A small multi-label audio tagger, trained from scratch: 4.78M parameters, trained on synthesized solo parts of chorales (CocoChorales).
Rows from block 7, named by matrix and row number. Each number is 128 + 32 x the weight over its row's rms, rounded and kept within 0 to 255. All counts start at 0. Numbers have three digits each.
# convs2: project pointwise conv (model.blocks.7.convs.2.weight, 192x768x1), inputs 0-127
convs2.103:097138153150093062108191173128117145082116088149170092159111184093162111153157128114131120071124152090160126106100145106082142160151164081175123209148135150098143136148091149082191155108100164150132113085157081164116178160114159098139103115123155143077160124089196166084088148071116102159115104072084105122144150128182112187156136152162087106111098116157142072116155135165163061115157
convs2.104:146076137132182168123156143062115124159122129105115139185148180140146171127100129145119107169131170106145091122115105065120089134110079100138071100137072095157143134100126139160079101092113142119092149124117095140143061125142150103109163091158064171130119136117121104084103091148134086153138129101152223142131056096100088147174152106045142151183152141119151164130125081133116189149099
convs2.105:147091113152099103098136092151188084129132181091150165163167142104115145156111178179089080127169093166127150141132132205115140143169124154130106138141149152102134146187170183113128115174117151148152076165124101103154131158129124194135150128152125129100135169158151112096149115124172145161151128058135172177180108114089148148156165109122146127131134176152144167171111128107095103093156
convs2.106:113073151133142132104117115101125125172182121118135075082181123157185108123055058214122145095103211092105173173119183101118118131196170103118151137071093116108108080148144124092133166133116115123141100080149100124097103143140151109165103150155098104107128124087103153134123041210138152154145180071098127115134113153168144105148106120155115151222149136142114119227052158111103111113123
convs2.107:155122158193137102069097139100143159110143141170114126153130143076131124169114089091127061150127201181120141133152110161076130140159100099155116129138095186100116131139109136087139119113161161147140099145127076118155082083128107125124090132130175138055095164158129057115135199127124140111149104169098110158195130114111082172160113129105100142129145102089125141079105139180177174160135
convs2.108:077164153158124094137130135118134099090130093139091134155128109088139104085178125093189051141130162176110132162142149089142108140120101182136165139154142095148156161122077115128129107125116131137092144102115140117170115164175139150145114116145118093132165120048112106117099161137114136129067134121120166097140138183100106114113148087177090149194113128110175113162123149135160140145147
convs2.109:109109125149105144147119105096137094144095142112136174124134125151103100135192120166102119108153152139106142160101056153101108126123167097129092153129154143109112115134119129171144121083144124126131130127103080085112110121113133131095171195167135151160133155128081122145183137155172101081135071182144126183062149108119180140091132148082109056116084137137173141118101113131133130108112
convs2.110:165133158086128208110146141154174179058178165090164088112078146141107138151110129090146118147122123134104078101115221176151126174178131148100170125090135103165100143094073171121095083122103078109102167112136194074170116086143139181126172119130134187153152155182161145162129191153109167098140134134161102131156160095147106115144136128199187091134133122150116102103135152104118121082104
convs2.111:102120103071145140100090153142103141142151125181127106121130140138129186121125126105110124158108080159146158144083122091113155118158147110143107148140147106158078125074104128129067093070129111067106129152133171098160167110117146110160112122138142098122119177164081105137157115133091132150154118125169144163127124178108146162153133133161110079176132103154128111152082168127157113155136
convs2.112:145122142097158143078104095100150163102091124078078138101063121115105137131118142120160202111106157131098087094157136166128144161141088205165106147176149107126199117180110144094144100094145158124084096155137146141140099154132123084096127078168163200130154152115139091184084165110160142141118139139147153081139120144152124058113119055044162157099149155155124181110115127133086119093071
convs2.113:141128147083140140190116132154120106057076168148153091162144056112130134141146170120119099116159124203176106068102088165153145152120101168087125163125154156164131124151114113099196143133129112169141138169200079149128081124110173176120116076123065167141121123100143091133131116159097131135061130171128076086069151145105105136125156135144113148106136143174134062142148164151067152072096
convs2.114:131094108158139141171150136136168090155130108126083099120160104109122175096105075099171129073118099169101204083154173142115124135114127084085157128192147123165118120106113119163128179059127122147145152136139153122145136138161163100128102099165113147089164113161159112064122164184097143143075114100107175148143153221079181113089162075162184136025109140139097158105084166115127104115133
convs2.115:175033073006122114122154152152098133097105031132108117141088106078133130151113130141179120104105114073106122149177151159132112105094133114159158105078160139105092069169065109077110157090109080143125139126121157159209093118131082154083206109082110184167120097112074137091089155135165148135148104118136109127132171154157141132133092100142085117146102154137074128080151113112109151112178
convs2.116:109102143139126149136101101172128108171137180189080072131117114123186135161169139108138146111088101110142119178137131157170156065175151174083153080139141086171201097139185141118132125143159186148156123165153099175112080104157089149139123192136184162073139119137142135097148047164131097111154092120199174126106090093145100105089102125117115155135088132106170163166164098119082145146162
convs2.117:087108115129133149124094084105164119066105137106184091053129179206152119099113082147122160111142137081162146093135068125136107122158129133087110154146097157121141093110074099097165103154123102144124131060119157094119103121140082084109114130087115146139101143144128173146161141152093154093108162172150162057124180137117134107110159123075198102125139116199129133092133136099092152132127
convs2.118:140118065143099166135146163142155106098118109142116121094061126110106115098131099114182089145093116154150067138129120115068072129108104128109087110135081135139125105082084132124090115091132152131097091165114125145175171105154082124158163069174157128057132128130163156150155120143135131136139069159150210110102149085090083192109135078163135148120162196106111169129132151113123125163139
convs2.119:140132086126118167194142113201112109117120134121194194099112049141144137112084100126097142129101178080148118128115070130176171126048122143135165204116129136137120147109099119109109092144135130121086130083146118220157133149059105142174171125113120131118127147060124117079171164150126106149112136126073138140144152189158140157135121185168113154122132129094122151168119152136119166114094
convs2.120:079153141131136134149175178151124138110133132126082118086171079154086151089115170141155194037136121135130085115169076101157131162166109068115126082164104164085150097173109098154123097218121112176151112126139084174098158115157121159087143075165081115115165131133154110129068134110125124118119132155096142126129120179102167139115179130146171107119075122106141130150166063068143091124160
convs2.121:106205135122182115125079135109114144166050121068144092129080135102136070136135131150118096162150135131117160089163064132059069150125196124146146139180102094056086104151141180108159073106085138116126185114117157157124104148164185111118147110145161147105108071148117140138139122079064110087138142134153119153134153094117103073110095084157116109165154114072127184062126132121159109170081
convs2.122:159210190149135125162128133134158118079113165104115176161091113123131066063164144200136072063134190181140090109173100105084147098129088120140175125117094120119163101138150170087176142090153094095172108089141141106093171107151152149140088116066135149181065079156099160092080146088082096113153155141144174100163139091158140137101187062080128158138117051110154129151156116063088152115063
convs2.123:101143128141174179118155146148155099076145065146140130161097113111148144120104184103087117147130136171119142096099130133172184136097108153203131138082089063138104186108107105135141156153144119112131207205134109160087116185104140069083070149164047097092073147118127186133108191190192097104124115134135078097097181143120120120128085147115167091095103116174073110078107115127123231114183
convs2.124:134127176132173187131137138138093107131162150144059114097127064194132152145103161133143157111113147098157086076119083164101130088187142118078103154069090085156103153134124177167127084092101129185144147170105125144125143223099112158097096140142113109061119105140103153114100102161089159148064118105113157011126158152115136103151093118104121162115153083129130147095096109113110140115164
convs2.125:194181115137081137123135153098120102143112133085089143140109084073115130175104164130161139124136158142133077137093104127136116097107125142059169187169057128117155147122122090162153124152076184054131172141181128121156130139127086168112167090139156134188102089125108091169129059146181134121179085100093130154139131123185108069124141138116160117067089151093088125219188165121125141174164
convs2.126:098165127126130165112094157153119112149144072079161134169118173164070103104125117160073121186180172074129083035097097158061099198131111151131122103090135143121164168165155148137099084225059103089101159149193142132085187201124097116144144136097116128132150153094108092138149082043171124125146118142086162107114100104152163107103125090107138069161183143101187128169166131115089081109109
convs2.127:099119137100142123141101108158156125109092146089083176145137147131143074184051122114129133118115119154105152119132142124130147149114106156149167111117111088185144123112103141181175202127089092169117141152073156145114189059203160157064121085166152152126187144119105152137113107126192128153124147100127149053121131131123100138078151103155126172160128127100076170120138114133102127105132
convs2.128:139150105139202172141144149148177165146073137090108109130113126065165096082098114136114128141107118138152155137103065169104170118082128119136147137145207139170172075072109186151098169134158149118104169065112096162146131110117187094167123104090142178087131147189191110142162124126157122117115133149104153126171127056077122145112148105172136114133084153084097206132169188115185116113115
convs2.129:171135119186144127104172131148100150061160120155170103139139096156152102125130133158140121127141080157090108149099094133069126079133110136186102119129126105145091133079105141085147091133100121169156131159084097127173172122076147078162136128116123141164120152119166153108141084098114154093165128113166133170109118129144182064147182139145094082199116149175172128093036136166048142169154
convs2.130:152158162107057152156103191131182131107217168142152100128138132163158112162094116080079131183196135161100162129085161188182138174131121135141141125115093165179084127135148104144061121088133138089170117118176112100171113143139132118163101116127101105125175179131075181125155183140089097149140156142231095104116148096135171121106119183052130057098109127108123097110144137092053114096140
convs2.131:176093138144100115132117068117100169174086132085099105128056148210135117152142185181129081069160058114112103168125149086131152187161163103133127128149081155095108098147081178189144099090131188091107122146076142095120105106203094121117175124153081158081091107100131155116156105146112092089111164082136122148118111079108177111151093087091073184173127117159143147123116172096144117087123
convs2.132:125096159121104173089055122109162149136137121080104095213094128087152036128157126036167120108077120046186099170122193115049083114150140156125093103121119119135156120129143143112137132120074121186125132080133125127105099110161119124117137067161129163119150124122113107145100165151157165166140159148157154168140126076126136060110129153155118099067139202120132130165119085140118163136162
convs2.133:197171128075136141113062112135142154107153145170198092110164128109108104115120103059090109105164137137119138124135133184111164101163112144119123120107146127119101106176124156114090155111126084172124159080086105119196111153153102138127152142136183075167151110143157168192097156121145096142140174136146144069157130175141141129172155156126111128064075090061161120206127141138144153150098
convs2.134:139129125148095130093138144131148104142119161130137186083063185165139151097118104102130115122114135112080095145091087149112127134144062135124120072180130119101107141120144149168140176176159157206099161074110144134153164105155146148067143069150140192111154177146136148077124149090087093131120136116174103023172227118151215121099082100191154123136100154164147144144144076111046150095120
convs2.135:098161121148129119087089150074152153109148067103113091102073103099149150129113138123160127111094138154092150130160184216187138104200130172126174136099108134110121142150131133132127103106145196077140174145141131104118188142166145124122121050150114115108144171162128083112160139131180104106114091146091087064136143066041110133160106128133131135093153158127123160108141102095159141112155
convs2.136:121146129148119128180102154101163101172157139122200121115130079076192137140103097071159167168160120141132087121125121128148095120138145151056100107107150101109104109117121167100155123161121090123131079108061129159149144114086148105145188180163165138105119114090092109122080106118214110139098148168105069168167071163141122111205127117078072134079144161154130164149150125136112145162129
convs2.137:117123102136123164162170111139214127141140197101180080149108174088166132166121134102112148040122138150139131098150163157190162101092154116111132134174155111136194147189138092155175115135123099063131155143186081167157131163135101143139154127107118185145190155152112159181155248130094136168152103147168135100093146093075119147185137118136133196099106146201076122092174127089155108132171
convs2.138:193116074096170168138177107094158086104078146150134196124125117091134092168066154128119094108166150133109146161151122094145078165123109060089153118074099089116112096141104099091144095150135141100105201128049177167062129125094154115141171117119156102154118096149109109122143158172101106185123133153148154112168135145127140088103142134140161170095100089172072134096151161125120103131139
convs2.139:104091104118113179159122184123161053093154098112092163102162185163106131109127102133158196080114124133049087116144138094139101142170094189176133143113147137150137116086183144095139130108108181108156143135173119155148098093088112148099159138120129119098199083131125111167142079095087115158064145086169098123084161146105127186159171134134115162106119150157160189137105097137092096085128
convs2.140:154130096123123135108139070175147109118168119122122109125141105028085131126082131111120109111142117112127136145110148143120114108140118072154143122158143188137164109119133175147102055098102131149131180131136148056103068152130092142155105106104112140171158103134124221081147150121115151109106144127137160154168112086132134074144152162068115065178107109170135131107111106133121087090143
convs2.141:154106140153184089092146127168171135087156071130184150182215102149136166122111131091081185080130111132133123118127149139108108124042122144118103160162114161066063140092156157111138147125107139136156123114158103148170141149095107104172090143055160093143093149119116121159138159155132099159110145192151073112148082154121110126118135082081176156118103040147158161138096143131138139073098
convs2.142:131111155089150131123166097109172163103120062132168134115119058078106119137139132101087110196124093097160127173051175117132109149129174181093100153119115119168127086155176094126116133101138128109131174122118114168119155166141127182126135159142118094066130102162101071133124147129121137130099149156062103087182124180140097133183161116138104074149105216143083177094147049105123147128199
convs2.143:162159128126104132139145088152137120101137068122146100169117133109152210139089136162160108065046182115176117118085132130104164138118119143137144159103071191173146182154127146115162071087127179094154177091146123125159085182123099130139124092040143094167156125078172093121136148123157097175137130114136060170132166147191193118150158116181169085100133179135129131154103130155120189159098
convs2.144:083153207114106146154099127101121133156102146128101158135145167125153118072207168140133134102183192138131129140133094115089143184150193085105128138159125078134151101129089146139104090131122092109115097083124150127087192128148155143135129193144150150070114053128086077075074230111119107125086120158150188144114106098102117145078144106183108149167185132112158107101166129176105080081073
convs2.145:099116095158149137139155166090150181149107085127106116157076160109156070180121083160096146208166175159142134068103126168122105122190060137066123112113118119144098099089138148130121141186163117139143153195133087086156086055131143095104101114142071198117151095149137124083135083161131097109121156124130142155127164173133165105147144081139134102093059144182133114157117133135092140093138
convs2.146:123064152104147080148167151171160064095116078092143144119182110116128149147123168219089123116140142093138093136158157139112150145124163119126092120176153135153153116083136127115100171172110102115134102161116126043172119110112106125086121185160150101136144159130122131140091119153151087149123142110170107167147123141101154125134089203204083179162151147104129131171146134175110159107138
convs2.147:163093124104160148126134129127179083158180136202160171131146159135166139157103078187120137107151107135108075027145179140117125096109149163080120138178076133090090123112134097131126106137112117123109144133079133118164101112026111139098114123186118097121093120098120153150119115079133135059080105139143002166121109108114124106118177111136139072194100151072132129178174086135096104088111
convs2.148:122148116128132107182141110115164125178097139089119176163087159165201123151138097091071159152181104113139091173150106086118086105136111179151092130157121138141195121164171186083062151073047143117125111141143099151161090129136112095119146158149157121153064136112113147073103082099084109132161116127127155155129133116165185108123124136090080163147198105131161166042130128127140114220133
convs2.149:142085131080119148109133123141149079135150064161108124111107133044101097143152101091174126093115078164198101200110095135181102133127105172172147127168127134145159135133141150104064129063145088116135132120165073146098147179162121150157112119115090114092085087101127063108118116111138115127126123154117114103101127124175116121143144095075169135124119104130093127142101124092132135118200
convs2.150:153087151111100110082123182137119131162168147132132119171079118118139122117160122119140112150163173144092037189126140071101121173141112066141117175130141099122150129112115081141168097107136155076165110084119059181156126133131187144077090170129125187155093123089097134113101062129068118161159117171145084106184077151124142166131135084170154158169114114157189109088161154121177095095114
convs2.151:129070090110133112091186167129124103204100098070054181153118134077151116100151069091085144087143138052191164054150165125146142208090083116131120097111119086119202177099138086153082078169087064126130131130125181110075139134130148088121079134143172182126109115116092115131174166092181137130141089123130140176149160090140051161174128172123081098133103121173130152188103162144146156085117
convs2.152:132110138123098120136121156124120167106193097193153156115095107121173134106158130118191094204084091082154113112124137111155094174134161117160160104094134159103170104135120164195091109119109170129124131095135122127143142123110164158125128159198132137154147134103098093117178137161201141128079069117086142073125152135107108117146101121127102140161133151127115133112141156111154145149155