Rows from block 6, named by matrix and row number. Each number is 128 + 24 x the weight over its row's rms, rounded and kept within 0 to 255. All counts start at 0. Numbers have three digits each.
# convs2: project pointwise conv (model.blocks.6.convs.2.weight, 192x768x1), inputs 192-287
convs2.94:135108112113104133136096153144116108131122137168109119129158072112117143173140089128069106156112086153130140124136094096127140109111069117106108124134185133083103175097157123134113122113128137113096146127110128138171111156141084122139125092087129133107142151126104166109129149105119090112
convs2.95:132110126107087170147130156118152114105131112140089154153144138141153124123116109088180113092156106119109116077108102099137141146082099164111130130142105097160170115135111099136111113136132140128111162149122187127107120127114129106143110122124149160146128130129184122164103140151159195135
convs2.96:158143146143110125139134137136166132148145143159135137122115134137161084167114164142149108134087140185153078133109122151132129162153153126095140141118115126162127136104131117109099109107133124154149090177141116108105139079080187109104150143102108111115115118092104146101117089162123108150
convs2.97:139073126132091158123148135108119118108127128162125095128116139167145139151122116125117158106151115152132158131137128117130124116134114100131113147138087108176140112130146125142132164114100125117127138128111124131087116124101112147152142156093122086156140119065162147123136133163128093110
convs2.98:116095160144134158116119114117092131139112134104100136069076120142140139169085194155144117144116119106111135114132118101127136147113111133095125137142083102138137066123115095156111105167117093115126136166150162174124157143093153101132117113106133092111152152112154135113131176119099097155
convs2.99:152122131102140123117170120158121110149143132107141142099100113129104113133171152174052128128126132106166116163157139123189126145150097027112126136126129119121139105159118154122113077108123111134123074165066096120113105145139145138091148092139070098117102100131131105095148110139161112150
convs2.100:071133127153109146154131167124131129125125134152151133113151148189161130111141121158119127104163117105150113098110130135112130083147109117092106147133158154103166134114157118132115092110127114115155109185066150127101126174136138148132139150134121138118112122111157103135145137083081154115
convs2.101:103162111133151120149132089125095117158094130119089093113133122108150101131142104108114148138080118129138150101118130107106132118138118121094100125145132148141095131156086105121129139093147104132097083124121142098135124100115161142096130127115134130158110149112127084153094136132100167161
convs2.102:120128145067150159126076133134164153110107116178129147067129107086132114139177146109129153116152098122136129137168132147104130074104121154131139100135127110122110134143101135128101114133161131178139143147155106092101168151085149132139141109057136129154097119127116114131127088081126129115
convs2.103:123143089130112166129147140132147120112123120137133108140188151121150133105122161136126138146154131145100119133164140122106098136118086098124158081110118124110130173097117151130147116115118100122115094113172173115153135061132139124119112155161140173102135118154119148162108140148140111116
convs2.104:113129127141111156149148138113090159176101142144129135116130139145125193132138075124108177149120103149118147149140057132111106124145148092156139146171154167125138163105175118122119167147141097110097140109134103111139089147114147113103160126087118154125108158073129133081066108113172140118
convs2.105:069133099079136108114163108124178146158091131135118148113142137173092131162094110147118104128151149118119130126148125126148136170157135147090131152134106140112119159151140154132151115136120111131114076120156135142168115119105106129136148134131137112165100125127129152107084116110114135124
convs2.106:144120156101147127112134134165139136130150103132122108151129092112137129142128126120104126148100091126160108187114143074142104174136121139092085141150068150143157130109112152166122114080093146099098116119119117093135091122146135148091127114116152147114113107084155149167102117110145135108
convs2.107:146122096143168115147116131112132103136137079160130114137092138075080087091085153101124094130129097114152138087107138113106154134152151142127109118159129166124144107139143135106107149136177101107164168112081165123107083129124170187124145131102152093112116091144077056115104158107161155112
convs2.108:130126118158111158107142068161144131117128140091145117130111157150145164134096137117101154114138144147148100143141123125117145119152158116133131123101132117143125106145107179140137136122129112154130180152134131116142143141158091113138105143149167125136100113118125141148195134115153113138
convs2.109:128171164161125149132127131148141130153107129110171090140108154137132122082170125103122166117114138115132122130116182137147169090152109112148139113179076140103129085144108136119126164139106118131101115107101108124141132107153104120115136150115139108147139127173138151177122115104127144118
convs2.110:111139098139124125147086156069098105127173147101148186107128107099126143170123153094127119143138140137097142171164072124087150139103129103112176122172122168110103149139114118115163093155063124173127170136109086083149123124149127126127116157110103103137108133127096135151140120158118145103
convs2.111:182132111128122110144125137145119111137141129146126132133129123134072107093140135108122120117105150098107135121175115131110119127157113147123108169104114108118182081116105097124111146112165099108156118116075120097142131145103156130163128102146153136135108131144131113131124109173100108151
convs2.112:132130138143168132144100118121133171140128161119149119158136133151124127130068124111143139141131187132115119164119101113115156122078128159146137126124142119143135171085119080135110120127116160176160116098115145084109155160143106104162102125089127120087111116145134127146143102122170125104
convs2.113:129140154175152134155178144176135122081119131100116109124128132135107100153135144110128138120123120116107085154129115070157124123120114142134179144125127143146130116175128170120148154117133116150129140130131114161120140137112099106147128115130163161091126149109172125139144108088148124166
convs2.114:117155126091155147155135124174162153140104110108181137136121144163154096131110160082047179113133104080145133087120146112141129136139140138143120148170136132065123086151132133128114159119096116101146115113165107112122130148120142075085121087130123118072117126113140130125108141147151116157
convs2.115:129118125121164181103143149115095108140135128125149107143157134130125103109117163166097142137126147129148108112122113078191161153104145157098142108079113120123124171117102109142175133123152140145139113110165121118107095128110099095126131144122120099118181150096164111111121098076202181113
convs2.116:110151126095124146142136156100119109153103118095089180142169146090085145126137154114097134126128139092145129156105115196105151154149147151091155167104100137123121108154136101152154123120112127156135155151110153151130110088134193143126084112138092117113147101117093150139161089129130125159
convs2.117:124144124095135133129074138100131125178124134187158120107151075116120092114134129104155093134143128117057129120106164131133147133140139136141102108144173145101157154149116115107160099166131144133156148157139094121115073109113120189164127129097128107144094085133126118142087167126153134117
convs2.118:119112095177118121105067135146070059132123120125133137144144143112104127128114115176125096157137104155111132140108128091127122122101145131142124106135157109101142101090139108139132125108120137051146144124097127092095114160122147148124124110123119148162117184168119139141134128140141170118
convs2.119:134107129133157148147115117107186118161117136163103123107112142101129149149117135104196102091101073180135153092134167110167140133132145151118131128114155146112111160187122115134116131141156081172135128109123105073122145148131138151130114084125136069091164114098151119145102131132131124158
convs2.120:130129137078107084124116177136116089145173134126147147098093153128074116128138144142111119148142158154129102141124102096153140125118154129092141133117130107128106178160118126129131129123094157136109096158133132132121119147122087107132140122119139138132114117139123107123147151118140082139
convs2.121:134123087118127131127149080119121133156158108132121111155110107141136168146107099105115124125144123132132132113137121127156145132150109178118154135119142118135104151130114094120132105046120094091146129146126145125112127123128128131077116107132140118153123147096159154140125098122148125148
convs2.122:159151081122100154113110108132085156149110184166148104143127110120118134131152189114094147151164138161112144111091132113161141092123104110128082132095114145112072144119115082149165130101111127168142138129114105157101111123108112108161137121096154114130138096086099102144132107112118141106
convs2.123:104154154123111135131099155124138125144158147109088129163063133127144156130132093158179107109094136134090084090185115095123141124145115153161144123152121133145164132089146092166134137123122153113127075146149106096127169133129172116151143140110126154094111125139150145130129170131134130161
convs2.124:127167114172094146170110120122152142132124127119135157123142145096138067086160113155126133121123083148101115150119129119142118143171125097166139127175135143131109107098089116120162108117133105162177110128145100134152145057125097130091155101123078127194126101127134096154101132128120083147
convs2.125:143121113119189142123129097139171147086127146126129085112151148137120152108105122184100172100085156151139121171116098133152088115146143146155105101149142132154101072107089153117164132120097116108125118156144123129148118115102136162131100077102128092111129132118125150117151111100133124100
convs2.126:084120114152117101146144164077097105148121104149089160155138144151101202137152113129099129129107121138073127126113112143132137126107157160153118136112134106141105148150128148106103114121102130127113121144140095136122177117135091113139149121092106112129164125146064092139113115152155102153
convs2.127:118145109097138118083118114107108144157110091124153132128108122120115103134109116151119109099101130156142116133173135143118117120166112093107149101129115144165130176141155101134159123141125166080114151139168117141141136129127144125135129078112117132079101116111174148139121110133131136092
convs2.128:133148169112112183100150143153143147135092155102158162095126136157125136112124149104145135117143098132126096140144147148106145147150116134121139138127099151104098122113168124100180145191109088121112136138154138201115120151117170144138146107109128073127154102158145141135140117109107115150
convs2.129:097111127134133141119160154118101121130153104159142108095169150090102114138137120146114121125105080150129165120111107124116116138152134160119142096097097186137137129110118174148094077111124114119156092140161108110135137122118139093093156120126115146116129114125076155178146148099102126114
convs2.130:121128184145139131124147114123116097105120114158090090106134058118083158107124111127125112146134140138165110141111156111122125110086093159153107143112127126137121120110128153116126132075136152117119143140137129116062143125158156122140127122164146152133124101152091104167133141174169157116
convs2.131:158128137111097123133184112111069107139096141127114112128184155130145102118095141093118099112141109112096161103146201101167157111143107080152127135116156169127118116126136138132140155120100140135133124130154131141150160149131142107106111152109160159099136120126107154134122169110149121132
convs2.132:142133127153106105085107117123130097160089111133152133087154127090153110096104088139137147135140154122151120129127149124145139116130144115122108141160099149141087078139075116181139138123113185127125110120110103103139105144153135091160119136096165109104082101157096154175152115122154119123
convs2.133:151146143124114119096112107104126134152104121119121106104126158161104133154117149139137125118129090151163145116116120080116145179110118097141149163143136136130143133105137117109076159083101141129135153124115150089130136123124101125126117117136133126120173106123106140134136121148147151152
convs2.134:155142112116158121175116135105121076126132151084139112110128150116138097188102164114159124156120069119111155070140137097120108118142143125138109127123131104106122122087116144134125179157072138142128103149124120147132114093105141171104160125157148158092130143158131088147106072135147144130
convs2.135:150094129131109108144109147152154148081137161130092113124132129142158139144107137128151165066155141129081102126134108115128083096123177125149092105118163159123108104134149125118137104174164098122146167140117133110141125139093146139126155152113135137120169144118157132119158144144118149141
convs2.136:101126121097152149129085099105121150153144128122112160125114130096103163137158130106110133107126147113106102134160130121125078132148144132121149143159127084146149166130157131151116131132102130102145123152081128129159137069128087105120127115151154105171141128097126133160110143136134097125
convs2.137:121097173152132142163123131113143142115164154095108128105075139122116119150150099112104155148135130146078125113159101115112115109118114125134184069111121134092112152160121154135120109143097105103164127129167137109114120133140101130138106080139153128111162171119147167152127125148152112134
convs2.138:113129145069110122136133128158128139093119159144142118125142180126118129121121105156128117096139072100160075140104121146106142133149136125108198078121142090150128087109125129123101123144147088091141136094132147095109109101110102099149105123118100150101102126130148148166150138101122133118
convs2.139:159158094163134119094121076142121103148103115129147136132119158136093125140119117158105106104103141140135173156129088132090127117139139130095129146127098116144149137143153087136179104111110128177111115126143113141155093161046102134087126122135134123117158147071129137117127168145115092147
convs2.140:129132165134151131139089122158130114125111096162113154142117133126127106111140156091123095105129175109147160090142142068145093129109163130140106131126162149126135132154120109125134176137108169131113166072117147130138099111162116109163141124170167122170115122134118144115177123124175122116
convs2.141:167120114169146136113162134110138137134101108110113093112115142191118097157120120116136095138084115158138179113158113078118125144107197099128139144113136130101108155137154133087096148149122167097112140083103164126158133172177122164128143124152135156083106135094106122128143147126135158125
convs2.142:117174135183137130126125145123136126089132162151100125118168111154112119086090135090131119137101138128135159164137124079116154113104125173170129131107103147111156134105070131124101146080110096167112092112121139125109114173094136139154124098139149129110119135149151128124086099154098136130
convs2.143:135092133103120131114129122132123107108091166092106114081116131100097129125098142135128132120091133151107130114123144119112109093151126136144146112107139154123171183133157081178109142118114165134139133107106157114118135126097142141147172166104126124110127121127141146117138120095148080135
convs2.144:099134112096152115124137091137174127148173114121185127104095125103080150154137118123157140092095079141108096145131168128148150138082166095175160150096156134135104112143187119139160117138130156116103223134106114165190135145119075112150138119150156103154127104147141130159152116135143082120
convs2.145:132103129173143135149109160106120128142151087118098107127184118112122144104118116133127078163119131120088156153116100086149122151163096142115129180162161114128124129158080120189149077187133152125124120198153127094134084128115120135137097157136090132134152116138147149094113102146136126133
convs2.146:125114146146101140133103109132123170147122134124122127176143117153094117143152113141164179135075105138152147098059145147096167108137053145162135141143143163142085144137116147116129095111134107108129140173122111051142120131114088085143142147120140165108116181116143119135160115086133135126
convs2.147:133184148124109134090140163098150133099123116111128145122138151134111101132088125134115123159150144154082086153140129136117137124129109154183138105115152165115122139137112121118107089106165087131109124130141089109096104161122114136102136130126167135093123109149135121119134142119140129130
convs2.148:169106144129140095124129149150155108107142154126118170091172101177105118124132127120103118117109079166132143136135108155099145149148113148083127160135126154093120100143153146144138108144124144102149134117104104091098125146098103173143155188141135126119141126102118137101118128150127101081
convs2.149:134158138140105140157157134146130101106120100131116135146125151157114145097104079111106143132128114132119117121137103161095137104119171092106130145139130154096148118145141113109117175114117143155116167121183125130115104146140126112114094146089149151121161124086110132125130156135175104123
convs2.150:145101111110108156110160112102176143148101153145163123084068086069134192100105115104105151153139125147135100077148092116106134096125144111160164122111143129094165100101139151130126104203131095060116158110095107097132113073118137110149127167092181152155190095100133118114094116162094136131
convs2.151:155159117126117116107136099128124133145148101142123078105148138112134153098128135124140125106122112103106102114149146084086167128085168139084118078125122094112130079164116103091114095134082102100100089132104121141141093054150125090138106132101105136112149148125169106115117137102111110103
convs2.152:141157110121131117118124104120089116148145081109109109125131140150169117093100114137113121143141146134110121138089154123130111109126150102178127169155109149106134140102147132128134103153101107115126105115136123111112110067119121162108207166101112110133123102157138111120147122136136129117
convs2.153:073113141115095169117132120110111104111092092175126145133133129129119100166132116133132101100123124131144129103126128128160129123121153093144158121157151096121122130067150170091155099173118135161145128152102128108163142138112151148151109143146142111137132144098148110122132174129153111149
convs2.154:121129099152127081141134087102120117100123182132109125168112110170128188111172122126117106126119119163109098128175092140090124128152153102112121111151141102116137086127121103145139109141183132156177110129104153150133135118120108164130160108107094113194123092116126101146144108128107150099
convs2.155:098148105125155132169136103134173116093167118133140164111141107115156151141136103132167146129134094101181135091098112138121095074114092151121120162122105119148180131169119158132145112118177146154119144162112151138118155112123115151165102142104093109113141096129093104129136157141141107101
convs2.156:100153184127172120087155150121139116145122122127137151085113134159144123135157130120171102133139123143120135168128157134118120131152137094159091127117138119130160169150130173169132161138169120100095155153161142151100177150171108159149088123133136111134093119146122086123141118117103142136
convs2.157:151114085103125151133078114172165117113130154096114116115155155127121135146120118137145127117137164148135115124125123136161086127162131128116149150114125148146110086089098129164163158078091194154121149110140128169093163147140126117135085119104092122089096120138163139134118184109155165114
convs2.158:082143130139141116113115092102117120146102108133109111131116129102143107167128133122150105143093135114157171102100117151092154138127113148149118075110143114121106124121144100131127110117149127148134120144136150113147118094115131149134108145135149143094145118117120179090132138103131102130
convs2.159:121131119169105114109103148127109119110134094145128110125141139099101100170135114091126114131117119136124158133102116165133128150119115141119087135120136098131132126122087136131167141146120110113145122121132133150098134124156137146096136134095124105090153150133089140146135129165123101138